A small image denoising model, trained from scratch: 0.888M parameters, batches of 256.
Rows from block 4, named by matrix and row number. Rows with one number belong to one neuron. Each number is 200 + 40 x the weight over its row's rms, rounded and kept within 0 to 999. All counts start at 0. After the name is the row's rms in percent of the matrix's.
# fc1: MLP up (model.blocks.4.mlp.fc1.weight, 320x80), inputs 0-79
# fc2: MLP down (model.blocks.4.mlp.fc2.weight, 80x320, transposed), outputs 0-79
fc1.186,055,239,98,103,201,212,191,237,205,183,199,220,182,201,239,215,186,175,182,248,287,182,235,180,183,160,193,201,245,249,241,271,181,158,170,192,207,234,178,202,234,174,194,205,196,174,230,200,245,220,129,171,168,273,200,171,256,221,320,174,228,233,224,91,210,210,220,159,220,214,214,113,184,156,187,159,256,204,220,199,232
fc2.186,070,178,129,131,227,227,187,328,195,226,200,193,177,218,139,197,260,286,173,227,199,245,133,162,171,189,169,161,148,201,206,170,182,219,257,164,157,254,169,197,225,204,208,173,219,249,222,163,144,202,152,211,215,263,164,228,181,194,223,216,213,183,222,256,229,221,136,236,266,265,250,232,228,220,178,179,129,175,130,239,208
fc1.187,076,201,201,134,157,179,217,239,163,172,150,187,275,214,197,191,212,148,162,231,326,198,250,167,222,186,220,215,186,220,212,225,220,154,212,201,211,209,167,146,214,112,242,200,291,188,236,151,234,226,160,247,192,197,207,168,203,191,297,197,184,244,253,250,182,315,204,123,235,218,176,156,186,186,178,176,212,188,213,143,197
fc2.187,090,215,101,113,140,182,171,299,170,207,184,169,154,240,213,227,246,189,201,239,239,169,214,209,182,231,178,195,189,217,213,151,177,243,206,201,158,163,226,160,208,221,143,166,213,243,203,214,149,160,122,158,101,230,176,189,216,163,222,210,191,218,238,192,200,222,143,219,221,219,279,149,193,159,224,117,151,180,111,220,238
fc1.188,091,262,108,213,201,207,228,203,189,138,220,197,179,201,226,231,192,202,212,178,158,177,229,211,245,190,165,218,288,61,298,196,173,217,185,162,184,188,229,216,194,228,164,212,177,233,193,205,161,244,267,174,199,227,234,142,260,164,281,234,236,202,76,129,186,177,205,260,202,161,229,198,204,190,203,202,214,222,205,200,183
fc2.188,087,148,153,269,180,178,220,237,168,267,204,218,210,165,71,157,178,203,228,233,208,208,158,131,137,189,259,130,207,224,159,208,249,233,162,185,172,278,152,215,155,130,249,222,201,181,146,181,173,144,229,214,273,154,160,229,219,209,247,218,228,212,194,262,185,138,170,182,237,207,229,232,140,173,193,224,232,172,218,192,200
fc1.189,119,150,194,195,206,164,75,242,253,92,203,95,209,231,246,182,217,181,205,216,218,157,219,208,182,184,209,242,242,174,197,249,263,228,237,218,116,251,241,198,184,222,215,260,145,171,219,331,199,227,218,159,204,245,219,203,210,226,253,205,241,170,220,258,235,208,177,196,234,217,231,200,242,218,208,193,191,240,210,191,192
fc2.189,127,198,266,184,221,196,249,114,187,114,194,153,108,207,221,214,222,219,224,246,169,206,208,223,149,233,232,207,191,173,224,289,238,231,86,172,186,180,253,167,214,255,159,189,137,155,208,210,137,243,243,178,220,245,200,215,234,197,174,268,202,167,171,169,263,236,227,235,157,213,175,152,203,225,253,124,214,180,180,201,176
fc1.190,078,179,231,205,189,177,199,191,207,215,185,207,236,212,191,161,172,258,184,192,173,186,128,199,200,195,247,222,171,208,213,201,197,201,201,230,217,157,205,139,194,202,192,184,181,193,211,175,184,208,237,179,142,186,223,266,351,190,264,218,175,155,157,0,208,181,250,229,207,231,189,172,212,192,186,190,234,191,176,132,162
fc2.190,099,190,154,254,175,220,174,182,197,250,181,213,77,214,242,209,211,121,241,249,222,204,168,177,237,148,193,177,201,227,185,216,225,133,162,176,147,166,144,195,252,161,293,249,206,280,130,167,230,190,168,252,210,180,179,103,215,226,242,220,225,184,212,242,200,259,221,210,170,213,217,197,265,159,143,208,231,176,214,222,250
fc1.191,081,230,283,166,209,302,234,253,206,136,201,169,194,203,214,213,149,192,193,130,216,199,148,209,84,215,251,281,206,224,246,243,187,218,229,229,193,190,233,239,235,142,165,199,156,146,204,212,283,187,195,166,254,274,165,167,204,193,259,175,249,160,229,157,185,201,184,222,208,175,175,233,155,240,201,232,128,194,236,204,170
fc2.191,087,211,171,207,240,233,209,250,221,191,171,187,230,193,159,180,175,255,226,169,209,205,129,177,237,140,190,179,225,184,202,209,183,333,148,163,228,250,194,258,183,212,219,205,93,237,234,249,185,219,200,184,178,227,189,270,219,186,168,112,228,259,235,241,222,203,254,208,259,231,157,238,167,247,194,140,200,106,246,179,183
fc1.192,075,240,94,177,263,160,189,219,203,230,96,215,257,169,163,132,156,182,237,102,251,190,131,190,167,162,262,236,227,235,193,199,206,199,162,250,218,159,186,223,190,205,228,179,225,245,240,325,235,162,212,198,186,277,178,241,245,220,173,232,188,221,213,206,186,171,222,219,174,196,165,155,207,174,194,207,165,185,160,163,233
fc2.192,086,163,143,194,221,250,187,269,159,192,119,183,180,186,189,211,183,236,208,263,213,149,109,180,191,241,134,185,197,262,255,192,193,203,141,223,196,141,174,201,179,181,192,189,207,281,146,175,136,126,199,182,178,188,184,140,243,220,193,163,235,231,171,182,229,186,126,171,180,215,255,191,318,178,215,197,155,153,178,185,262
fc1.193,109,150,132,188,199,177,208,236,238,182,188,199,147,193,284,175,288,230,211,160,242,173,215,234,222,186,156,262,266,232,201,242,204,120,193,206,208,192,210,253,210,192,223,255,240,176,239,277,181,230,281,218,243,193,164,216,260,220,308,251,240,176,216,215,200,172,202,208,112,147,196,261,207,193,197,222,162,272,185,210,175
fc2.193,120,197,148,200,194,182,176,213,246,215,204,196,238,199,162,187,190,199,215,246,186,195,206,222,238,211,201,223,262,204,236,334,163,219,224,195,192,261,187,144,187,194,124,165,267,211,191,239,149,243,257,176,248,202,209,218,215,159,257,179,159,253,101,258,193,114,157,195,99,228,209,229,254,196,220,269,178,224,163,166,208
fc1.194,090,199,210,269,161,226,159,188,201,139,170,145,208,208,220,254,179,160,207,181,216,197,257,209,213,211,110,213,222,157,216,151,217,105,122,122,225,187,201,286,217,287,189,177,165,183,210,306,223,168,183,190,250,234,145,205,263,193,229,196,286,252,251,262,185,214,208,179,197,209,189,220,177,231,197,164,164,188,230,184,177
fc2.194,090,226,153,305,148,123,220,255,212,160,182,103,176,180,129,115,148,253,226,255,216,202,172,218,146,191,232,193,219,186,176,192,220,219,124,166,166,243,229,202,193,211,185,181,168,206,216,214,179,188,214,188,170,193,163,187,196,190,185,135,228,203,157,206,111,204,161,186,265,234,210,326,182,243,196,232,208,162,180,180,181
fc1.195,060,214,148,213,191,198,236,203,217,177,173,173,244,155,220,195,226,256,179,216,133,183,115,248,182,174,180,166,192,197,189,188,193,230,254,65,143,165,238,235,175,176,108,259,144,185,163,192,207,206,226,178,228,275,165,256,241,225,162,185,174,134,214,149,183,169,263,206,186,180,231,124,194,219,159,237,237,156,196,268,201
fc2.195,075,201,144,246,124,252,169,287,217,166,287,174,135,205,235,170,235,241,190,211,190,192,219,146,201,148,155,151,273,184,230,220,154,212,204,169,220,149,113,172,269,136,242,276,155,216,192,138,216,169,151,244,196,178,147,122,193,164,238,194,212,189,179,187,197,235,198,208,242,234,168,224,210,172,171,174,231,149,171,207,222
fc1.196,077,225,177,151,184,202,223,257,219,175,209,215,224,193,216,171,195,179,200,245,304,179,206,172,129,219,158,217,170,211,187,223,234,285,160,133,224,186,161,87,181,94,203,248,229,146,196,160,234,170,144,238,152,187,215,238,217,168,250,149,196,142,246,256,214,173,209,187,181,170,225,146,178,191,297,190,189,225,180,157,192
fc2.196,101,192,156,156,164,201,177,253,178,232,258,231,182,193,211,224,225,159,210,138,200,208,209,118,186,260,117,180,181,215,246,152,186,223,242,191,185,224,136,176,213,148,204,244,179,276,238,149,155,196,165,228,145,253,209,170,161,181,199,210,170,171,230,178,203,179,233,225,197,214,178,33,253,161,227,191,256,148,171,235,184
fc1.197,054,195,207,156,263,237,224,206,168,165,241,167,190,218,166,181,205,239,170,214,172,256,154,265,174,195,167,288,258,159,177,158,206,224,170,237,181,216,105,163,237,214,206,154,188,206,197,196,293,181,185,139,266,226,187,137,207,189,213,237,150,164,200,134,150,251,250,197,194,210,129,229,186,167,260,258,172,169,218,199,297
fc2.197,086,196,150,192,226,213,170,287,118,179,107,196,257,227,198,165,198,183,197,217,258,135,200,192,177,210,216,164,161,222,217,181,179,294,164,195,238,200,168,176,246,195,184,259,148,211,210,176,169,164,215,250,118,228,180,241,193,207,167,143,148,201,248,236,199,260,174,239,266,270,156,162,282,193,155,158,248,179,175,172,226
fc1.198,123,176,217,199,181,248,208,212,206,210,267,158,183,231,261,192,136,275,222,235,239,174,255,218,148,224,199,229,201,200,190,176,216,138,285,156,158,155,186,187,68,199,198,297,201,182,114,208,176,204,253,190,216,215,254,211,199,172,191,183,298,202,189,225,206,212,172,138,155,229,154,232,218,214,199,188,180,219,186,286,174
fc2.198,118,211,261,158,208,233,196,210,171,195,253,209,231,137,210,219,236,140,211,240,185,268,200,221,214,213,253,194,195,187,228,204,160,217,198,228,220,209,142,274,221,247,215,133,294,208,184,312,182,178,210,223,212,185,207,249,173,213,189,253,136,285,220,219,187,223,305,177,248,225,194,160,119,235,200,166,250,187,238,146,159
fc1.199,131,218,192,243,226,215,280,221,205,123,136,167,164,180,189,127,174,208,188,197,205,190,179,202,243,184,264,190,202,220,257,264,236,197,267,171,167,104,247,113,223,156,199,189,213,151,268,141,200,250,206,127,180,200,226,211,270,229,230,245,169,127,208,160,235,164,187,199,230,226,199,172,203,207,105,215,168,174,186,152,198
fc2.199,090,189,184,253,238,193,228,207,257,229,250,192,119,271,183,134,131,200,210,253,205,252,166,219,244,256,138,218,208,191,181,190,201,208,218,194,229,193,162,190,167,236,186,205,115,185,246,139,201,208,123,228,207,256,177,205,241,194,212,242,214,204,216,169,234,263,220,237,206,206,245,172,314,170,245,248,144,109,168,150,226
fc1.200,072,231,192,197,190,223,193,213,169,251,179,181,261,214,206,190,212,148,181,153,290,180,250,190,77,165,161,174,76,216,227,136,196,149,196,169,259,147,187,191,197,177,192,241,201,254,281,206,232,172,206,249,217,212,282,259,230,193,154,232,173,218,210,254,162,159,200,190,209,200,238,262,194,240,234,167,179,219,248,171,168
fc2.200,070,270,249,182,140,153,186,146,232,189,151,168,238,188,233,135,182,248,169,149,126,131,251,151,225,192,217,231,221,199,198,171,157,268,268,179,227,226,206,237,195,217,207,161,155,228,209,225,220,221,242,157,198,246,187,141,263,159,173,154,169,272,184,156,207,206,152,122,233,173,219,120,238,285,227,219,180,199,185,229,190
fc1.201,100,186,210,168,179,177,200,203,242,204,235,202,211,209,195,194,130,161,174,165,191,183,221,218,103,246,178,207,169,211,121,234,206,244,128,226,252,217,111,209,213,228,210,231,179,225,219,169,182,228,247,257,229,244,68,207,241,163,186,191,210,220,195,161,248,152,245,172,194,167,282,180,192,190,281,180,176,204,110,264,166
fc2.201,097,190,202,274,227,174,230,198,159,303,246,170,195,197,217,214,196,209,221,207,185,155,339,169,191,194,180,159,226,178,145,136,228,194,178,286,178,186,156,188,198,137,277,256,183,139,163,192,201,245,259,181,116,230,156,218,245,171,222,229,220,148,202,180,204,233,212,240,213,180,147,201,215,230,259,158,198,245,230,176,172
fc1.202,092,180,163,80,197,164,150,228,265,213,232,239,211,237,207,173,164,287,235,284,258,139,168,205,115,202,248,201,196,233,196,181,180,175,239,126,158,168,198,164,168,180,169,175,250,273,194,180,268,190,218,141,236,206,203,226,213,214,165,194,211,247,175,226,201,242,175,204,158,197,157,161,248,199,267,187,217,219,122,162,203
fc2.202,099,222,179,94,125,251,190,196,152,200,224,214,210,216,275,192,224,179,219,214,181,185,153,152,186,218,195,174,266,241,237,137,155,191,212,220,220,143,200,202,247,172,195,127,182,275,293,240,165,177,130,201,210,236,236,91,226,203,239,176,198,126,195,144,180,180,261,196,187,211,152,136,222,196,177,168,219,239,214,212,189
fc1.203,146,276,148,223,189,245,275,222,192,181,171,152,206,171,203,167,196,210,175,184,187,156,189,213,298,163,205,157,181,297,137,163,192,170,273,181,206,170,237,182,145,188,185,146,191,141,226,160,174,130,171,207,195,147,196,135,232,236,79,235,216,197,241,190,197,206,150,181,206,222,191,231,192,168,114,211,180,187,203,259,164
fc2.203,142,211,298,173,177,178,190,118,234,242,196,249,256,210,184,163,207,181,190,198,204,174,187,212,235,192,144,213,250,150,173,297,176,218,302,234,245,236,209,238,176,231,160,183,180,114,233,219,259,294,219,196,203,187,141,181,276,215,205,193,209,195,140,190,233,77,240,166,182,187,198,194,202,206,195,169,230,215,193,201,191
fc1.204,076,167,216,172,167,221,228,209,206,249,175,256,265,208,252,214,201,196,239,273,155,205,199,197,180,185,258,239,211,204,210,184,158,207,148,234,207,151,241,255,144,197,166,150,200,152,254,251,212,107,235,195,243,183,298,201,196,229,195,204,156,216,219,64,155,210,191,215,187,235,173,206,187,152,95,258,199,185,158,198,173
fc2.204,077,147,216,178,220,163,187,194,221,215,163,249,185,157,199,226,200,191,213,203,178,182,124,149,174,191,324,276,185,208,243,173,230,182,149,141,201,175,171,252,234,160,253,197,230,203,207,141,174,150,204,124,232,194,182,239,168,208,164,146,131,207,203,249,175,285,191,166,81,189,210,214,248,247,146,173,241,189,198,230,224
fc1.205,077,209,190,196,195,234,203,245,218,188,113,240,147,228,181,257,128,113,234,210,184,192,208,154,98,175,247,173,221,194,151,197,164,247,218,265,229,242,271,171,233,238,185,223,165,241,275,169,238,203,177,192,248,224,264,200,220,169,265,267,175,208,249,163,176,192,212,159,231,214,174,217,251,235,191,129,191,187,232,138,146
fc2.205,082,173,200,300,229,207,266,159,179,212,156,188,166,201,155,243,256,211,187,198,92,198,164,235,180,158,230,144,177,155,223,196,248,218,149,199,203,186,223,232,196,189,221,204,207,276,181,215,129,200,163,232,254,171,192,255,208,220,284,245,230,212,252,155,265,233,127,181,207,208,273,205,139,162,214,233,153,174,200,235,270
fc1.206,089,210,168,148,149,197,214,216,156,188,118,174,185,141,215,233,182,217,240,253,153,203,325,226,159,180,217,262,124,184,189,198,168,185,230,230,203,228,186,219,215,208,172,254,199,200,176,228,224,194,263,219,236,232,324,177,208,245,169,233,288,182,181,237,180,149,196,150,193,168,150,172,186,210,216,199,239,262,180,117,224
fc2.206,097,193,172,148,64,220,225,274,301,195,98,167,221,231,250,220,210,214,115,139,213,180,130,202,217,204,175,212,144,219,202,174,160,236,214,121,206,222,153,203,182,215,175,194,247,186,207,197,204,221,213,200,207,143,168,192,214,178,192,198,176,169,208,196,182,230,235,175,190,147,253,218,120,231,276,174,243,228,228,242,217
fc1.207,116,233,176,191,194,232,115,231,255,89,193,244,208,214,227,167,220,208,210,231,265,185,199,198,167,170,187,204,239,231,173,198,279,174,334,224,152,139,181,174,223,239,191,205,182,194,161,224,172,232,187,134,191,211,225,179,205,235,244,174,219,254,62,185,148,213,179,177,191,174,188,235,227,230,178,191,211,273,165,193,190
fc2.207,110,195,224,211,183,184,226,220,180,215,215,83,149,169,258,197,213,195,220,247,164,233,204,253,143,195,164,193,134,315,234,156,226,87,107,231,235,184,216,214,195,186,215,225,220,136,176,257,225,136,188,161,204,189,242,131,182,229,205,271,214,232,203,233,185,265,222,239,217,215,225,149,205,213,201,157,204,228,222,199,166
fc1.208,104,136,139,161,171,231,172,187,228,234,230,209,177,225,219,222,168,302,206,136,208,174,161,238,164,232,228,285,250,205,234,198,188,169,276,217,98,199,175,185,163,243,274,151,195,262,176,128,191,236,227,244,200,203,131,189,158,195,194,165,229,235,168,172,227,211,172,219,187,240,227,230,273,185,209,157,163,243,243,262,172
fc2.208,090,253,261,227,284,248,181,127,193,116,201,242,156,188,226,225,209,126,226,159,223,210,235,229,175,150,307,181,231,244,205,177,170,174,206,273,203,168,250,185,210,192,321,177,172,198,223,214,157,193,271,177,187,242,264,125,198,247,241,228,202,218,201,231,258,179,201,188,249,218,182,225,189,187,154,197,178,208,179,170,187
fc1.209,065,199,247,185,158,213,190,219,205,153,214,215,205,178,215,160,205,204,175,178,110,184,205,235,161,206,100,247,166,249,206,192,176,245,228,140,213,184,294,203,202,226,102,219,178,175,172,217,260,222,218,301,205,148,221,261,225,175,131,207,157,244,202,119,207,145,242,230,215,147,242,159,206,177,134,215,200,158,205,162,154
fc2.209,074,123,160,232,201,197,210,201,248,188,230,85,161,195,213,160,242,223,271,206,193,160,229,178,188,149,205,142,231,208,202,212,249,237,216,174,168,189,205,201,269,167,249,248,232,304,154,194,223,249,158,147,202,159,163,143,228,232,226,196,202,157,222,193,160,205,205,215,218,243,252,220,197,181,173,277,259,99,180,225,137
fc1.210,058,261,183,161,165,122,207,236,173,165,155,151,198,160,214,229,228,256,232,242,174,179,138,232,210,208,304,189,254,277,180,170,141,199,199,151,159,173,150,168,163,203,184,197,216,150,182,234,196,169,244,232,223,279,180,221,275,228,105,124,157,213,201,189,177,195,219,165,202,254,155,145,152,231,171,233,203,189,161,204,236
fc2.210,083,219,128,189,203,249,136,322,251,211,230,170,206,207,204,202,186,205,224,246,264,171,170,141,217,261,261,240,223,218,151,198,214,254,208,188,192,190,138,127,188,156,204,199,166,228,201,152,247,228,214,158,129,182,200,141,211,169,161,134,169,141,206,223,170,254,171,219,173,168,195,165,256,238,175,150,223,231,188,207,297
fc1.211,130,203,218,235,177,251,187,216,213,241,262,210,146,196,225,176,103,234,186,247,192,189,199,197,160,191,281,190,254,143,192,199,257,161,233,180,208,131,146,211,135,131,142,232,251,177,140,192,211,208,268,152,259,192,232,184,135,188,144,203,173,106,219,178,299,201,152,140,192,158,215,206,210,203,175,193,216,212,174,242,199
fc2.211,124,183,189,187,250,184,216,183,193,189,275,217,208,170,268,223,191,171,233,183,221,328,163,214,220,147,240,179,198,213,243,180,166,205,209,162,195,211,72,165,260,200,245,210,202,210,202,259,168,165,177,164,214,201,193,206,130,205,226,224,139,248,220,213,164,194,269,206,258,294,185,228,149,199,182,250,199,283,238,141,186
fc1.212,075,196,193,249,197,171,203,218,211,185,227,183,301,179,194,220,213,171,234,147,259,201,203,165,143,196,158,181,278,215,169,247,187,227,238,287,228,177,126,209,217,164,232,197,257,212,223,195,229,256,183,220,207,184,171,164,147,226,326,194,213,265,127,322,197,176,205,214,187,180,229,175,179,197,165,212,164,273,212,162,188
fc2.212,082,127,119,269,237,228,173,224,136,189,197,289,143,166,268,213,226,165,222,187,159,226,128,195,194,244,129,181,161,188,202,164,167,232,209,169,203,218,178,234,149,155,170,208,209,233,93,245,199,199,160,114,179,233,236,276,157,167,195,210,224,213,192,174,176,185,160,254,217,265,229,226,226,163,225,171,157,227,188,189,172
fc1.213,053,176,165,174,241,158,222,220,218,257,225,206,182,190,158,271,245,233,168,288,243,210,212,251,208,269,191,201,165,220,228,180,232,132,252,210,292,204,163,154,226,219,240,176,184,188,160,259,207,245,165,168,240,180,170,145,214,252,229,180,159,159,214,131,173,207,159,132,218,270,121,136,154,239,211,202,226,209,257,239,237
fc2.213,073,196,100,171,173,199,104,317,196,193,184,244,201,225,158,225,233,172,164,239,220,226,222,185,218,251,212,225,223,214,231,176,143,220,104,199,211,173,216,174,215,173,172,177,145,230,227,166,204,201,160,231,152,229,212,199,163,130,189,139,160,129,150,257,183,242,212,232,235,212,213,211,272,192,162,178,271,222,202,162,273
fc1.214,111,231,243,135,207,125,168,200,231,193,158,116,142,228,184,193,273,161,191,204,227,197,182,203,248,223,204,150,221,223,152,299,214,193,219,189,151,158,175,266,261,202,222,174,174,244,262,224,243,259,178,199,225,190,114,171,314,200,256,311,196,174,238,187,249,206,211,187,221,223,202,194,186,206,225,175,207,191,229,183,217
fc2.214,086,179,222,185,201,209,219,138,163,222,186,236,212,225,280,240,204,154,181,176,189,248,198,206,207,167,228,246,250,175,206,113,185,220,239,221,189,266,233,285,175,221,238,147,280,215,211,191,171,218,281,156,120,244,211,223,179,157,201,187,260,136,279,243,159,258,281,193,229,211,218,227,193,161,249,179,142,256,176,185,203
fc1.215,120,213,116,216,217,157,281,257,229,170,169,240,164,216,250,162,291,175,187,175,261,157,165,183,175,207,183,190,237,200,231,209,254,131,116,187,200,87,220,182,186,189,188,174,266,140,236,273,238,117,209,147,233,189,199,157,250,226,163,211,156,179,242,251,191,204,183,178,182,211,235,164,205,198,192,153,218,205,239,185,220
fc2.215,085,154,141,244,171,170,190,138,187,227,206,247,175,228,216,249,216,151,189,233,219,292,226,216,156,195,166,200,193,247,128,137,167,109,276,225,161,174,180,106,206,216,208,136,247,210,213,208,182,166,135,170,230,266,255,203,184,163,245,251,184,193,182,179,214,284,204,209,235,196,196,158,200,174,230,171,186,285,170,216,155
fc1.216,108,185,214,177,195,153,256,185,234,219,152,209,197,176,255,230,251,138,177,221,185,193,229,254,208,201,203,186,188,198,65,192,226,291,100,178,240,225,171,215,222,191,194,177,182,230,259,194,201,164,238,213,254,223,219,183,297,258,148,205,218,307,164,144,283,219,195,215,205,154,190,155,220,183,169,213,186,185,164,185,193
fc2.216,127,193,320,242,169,223,210,227,213,228,215,177,215,227,116,183,206,128,186,210,168,165,209,194,241,130,214,218,205,237,144,190,236,245,175,197,219,201,239,240,224,196,267,230,179,124,198,195,195,214,227,248,172,181,227,154,299,188,166,185,247,154,175,343,210,219,244,194,190,163,190,161,177,212,167,151,201,122,215,208,203
fc1.217,061,167,203,174,238,232,143,222,234,257,212,223,140,227,246,164,242,186,242,247,141,165,120,235,185,177,207,184,205,247,211,147,200,178,138,212,199,200,260,207,192,222,213,113,225,235,210,211,236,200,228,214,166,267,234,200,94,185,216,215,280,183,147,306,223,186,246,276,224,207,194,151,201,189,155,192,160,225,190,255,145
fc2.217,086,221,147,201,219,175,226,203,171,160,191,215,206,206,160,198,206,209,234,127,243,222,134,150,129,151,269,170,204,221,151,191,257,210,215,209,174,154,237,209,244,154,222,167,222,283,146,167,218,201,141,125,255,178,227,160,152,241,231,192,142,107,212,140,147,212,215,204,137,223,186,250,184,267,108,182,196,209,233,193,171
fc1.218,103,186,163,173,253,141,278,197,227,208,183,276,170,191,210,144,206,116,138,189,203,177,174,244,268,217,218,239,198,196,146,123,218,213,139,216,177,175,117,241,206,199,186,151,150,202,237,120,200,246,255,204,218,215,167,170,241,188,183,247,186,302,77,193,227,221,219,198,239,219,210,190,242,185,203,222,189,182,205,223,201
fc2.218,107,177,272,146,205,264,193,156,200,201,153,174,236,188,216,179,192,186,210,193,212,157,221,206,178,243,190,186,244,192,122,205,270,335,222,200,258,201,146,244,221,207,215,226,178,212,204,153,256,282,241,235,155,202,195,206,304,225,259,168,207,154,246,188,230,175,178,247,210,181,192,160,231,198,220,125,187,116,230,222,242
fc1.219,134,185,122,224,229,156,209,200,221,154,230,160,76,198,250,190,310,186,206,184,203,187,204,179,172,173,203,230,210,207,177,202,261,187,159,168,116,123,202,223,188,199,175,193,266,176,221,229,219,219,212,176,172,189,101,175,272,198,180,314,186,199,222,155,251,177,197,204,208,222,176,165,211,237,193,231,171,282,201,242,202
fc2.219,129,149,210,221,222,175,218,140,197,232,180,171,195,195,144,214,197,165,175,230,246,247,179,140,258,189,209,218,221,195,145,173,209,158,157,224,143,243,198,232,208,204,271,209,276,237,233,138,174,235,179,287,200,188,168,293,219,255,260,234,231,178,210,207,184,230,120,190,165,229,248,195,88,190,161,263,192,282,176,208,212
fc1.220,072,168,242,201,182,217,170,202,197,182,131,216,263,209,212,202,245,187,197,214,165,231,201,215,178,216,204,250,164,189,201,198,183,179,156,210,250,207,193,239,196,205,163,135,180,85,213,182,192,140,194,201,248,177,256,234,217,250,254,237,102,234,204,91,264,170,222,236,191,139,183,187,178,159,174,244,169,123,93,215,256
fc2.220,087,171,234,209,199,152,203,175,239,181,138,256,135,195,196,261,238,218,224,208,241,157,143,218,215,157,246,210,187,200,242,182,115,227,198,173,210,157,188,144,206,188,238,287,220,244,140,246,159,140,155,174,201,236,151,167,169,205,183,188,181,214,215,245,156,273,196,176,199,254,252,277,277,215,148,159,202,156,101,192,184
fc1.221,091,212,245,184,250,250,221,214,201,180,168,223,191,196,207,204,238,225,198,195,256,170,285,222,230,196,244,215,239,208,309,143,187,192,212,213,179,131,199,126,96,138,218,180,178,150,157,203,213,141,176,93,195,210,264,167,204,242,270,209,201,244,170,195,107,224,159,156,158,187,181,239,226,214,171,209,238,237,209,170,187
fc2.221,086,238,264,165,147,146,184,220,185,236,220,168,179,182,190,179,258,150,197,230,195,216,224,215,203,244,125,164,130,198,208,132,183,129,220,257,178,247,282,194,183,179,165,206,251,158,154,248,279,138,195,221,255,183,205,162,193,197,279,237,210,257,184,247,242,241,188,142,209,227,159,185,195,230,249,103,212,261,190,194,197
fc1.222,108,189,176,178,165,241,202,195,201,46,155,217,249,143,230,193,204,211,201,191,233,169,124,216,147,183,181,234,238,180,242,166,230,140,251,243,138,148,243,154,252,181,214,191,177,187,294,164,254,163,223,182,170,221,194,184,220,174,207,176,197,229,173,203,257,125,189,200,194,138,221,206,182,210,155,239,198,263,208,109,217
fc2.222,108,194,201,217,193,197,190,241,155,189,245,208,187,305,200,259,121,215,237,249,190,131,151,182,235,224,187,226,192,157,175,170,236,192,231,117,252,171,184,227,215,209,190,217,123,183,134,294,204,162,161,271,173,157,226,193,238,245,228,235,262,250,167,189,194,250,195,245,171,204,173,192,284,178,295,232,229,200,212,216,209
fc1.223,081,209,205,157,176,227,168,203,184,233,159,227,199,217,240,191,167,220,220,245,109,187,165,200,209,216,258,210,154,203,231,207,192,241,205,179,192,169,199,248,186,214,134,181,253,176,184,203,188,218,209,254,177,179,224,205,138,210,141,245,160,141,182,0,211,204,191,259,193,220,240,228,202,166,188,198,227,212,177,222,167
fc2.223,088,179,178,158,232,125,212,210,253,192,204,212,246,231,219,188,191,221,267,154,191,146,218,229,153,105,291,165,222,240,174,169,221,206,208,179,191,237,184,242,305,214,224,226,204,216,161,191,246,104,186,200,196,212,172,146,188,128,179,109,175,230,203,288,162,229,216,165,198,260,196,252,264,229,220,203,195,243,166,192,197
fc1.224,083,238,144,80,226,230,199,223,212,181,217,150,141,196,244,177,258,216,223,245,211,163,208,227,116,243,225,215,222,222,181,221,164,246,266,64,214,205,163,186,205,199,147,208,177,195,173,229,285,196,227,117,198,257,199,201,248,207,219,175,234,227,174,169,218,217,224,125,213,163,187,147,231,218,260,221,193,246,199,178,206
fc2.224,093,228,192,156,169,275,276,231,152,223,244,109,181,171,255,238,275,179,172,219,214,246,160,159,162,180,162,157,176,173,228,171,159,207,151,165,199,211,139,180,274,131,238,214,203,291,306,215,164,221,130,215,172,240,227,214,181,202,209,258,216,210,221,211,165,186,177,265,142,239,184,187,200,222,211,151,219,223,208,216,229
fc1.225,069,220,138,158,216,232,172,183,203,259,199,188,171,191,245,176,138,219,278,282,158,148,217,250,176,196,185,237,192,203,219,170,197,192,237,153,233,185,237,294,170,293,160,165,254,181,242,255,154,170,229,212,169,227,206,222,164,213,288,170,271,266,140,212,152,167,153,196,177,184,225,233,208,161,195,253,201,281,211,185,199
fc2.225,082,219,127,211,158,229,227,167,169,200,213,181,187,141,204,220,221,239,256,209,191,194,186,177,159,163,210,144,215,249,179,161,169,165,174,127,179,170,166,216,322,170,291,157,252,212,194,205,269,97,142,140,185,203,245,213,142,188,200,211,185,215,190,194,121,214,183,211,179,222,187,208,202,240,207,113,204,171,245,226,122
fc1.226,125,224,139,195,213,259,186,284,214,80,216,157,202,159,168,177,172,181,159,215,280,149,262,182,170,188,207,190,208,229,239,225,219,213,252,185,194,158,225,157,146,208,217,228,180,221,146,131,199,150,175,203,209,212,200,195,239,206,299,332,180,161,253,144,181,190,206,183,194,235,183,227,194,181,158,151,177,197,239,153,205
fc2.226,090,155,206,263,210,211,192,276,159,233,164,138,290,160,128,111,180,194,137,223,182,141,272,217,239,236,249,206,197,201,141,185,207,240,166,197,250,190,229,234,189,229,194,168,153,226,230,235,199,238,167,210,174,195,241,184,179,179,169,199,232,214,132,253,183,197,183,190,296,169,146,150,206,189,189,177,216,172,161,187,310
fc1.227,111,183,213,188,192,210,248,209,244,210,263,153,216,173,235,217,167,228,192,192,242,168,240,196,168,201,238,191,284,190,174,174,234,133,222,109,196,132,166,246,143,198,206,238,207,167,219,276,202,219,295,196,196,280,212,214,225,179,178,172,213,288,84,98,196,230,228,181,174,234,267,207,177,198,206,201,161,206,207,240,202
fc2.227,100,190,137,241,241,247,188,216,159,147,225,200,121,174,228,216,223,162,199,200,152,265,204,187,152,200,379,161,186,185,241,172,191,183,209,199,194,169,208,159,201,244,280,188,197,254,226,247,178,180,224,180,184,240,207,156,125,223,257,210,201,212,188,310,199,268,197,219,217,231,205,222,201,228,178,196,171,207,241,166,174
fc1.228,070,223,146,163,117,175,188,201,199,192,194,210,277,211,213,176,182,256,193,296,196,174,195,193,184,221,188,180,161,266,223,258,162,272,166,87,151,231,245,154,143,158,214,217,196,148,240,117,221,168,183,287,167,209,203,227,278,175,216,141,266,215,167,239,180,205,171,226,192,208,218,178,199,215,178,186,197,165,211,127,217
fc2.228,088,139,119,214,213,247,212,174,208,216,193,199,148,211,145,167,186,204,193,197,204,200,151,130,174,187,125,195,212,218,186,138,240,226,245,154,156,253,215,180,198,232,299,102,217,276,178,173,220,140,126,155,205,155,216,177,198,179,204,194,246,183,222,147,140,223,226,157,274,170,266,205,224,235,157,189,172,168,134,229,185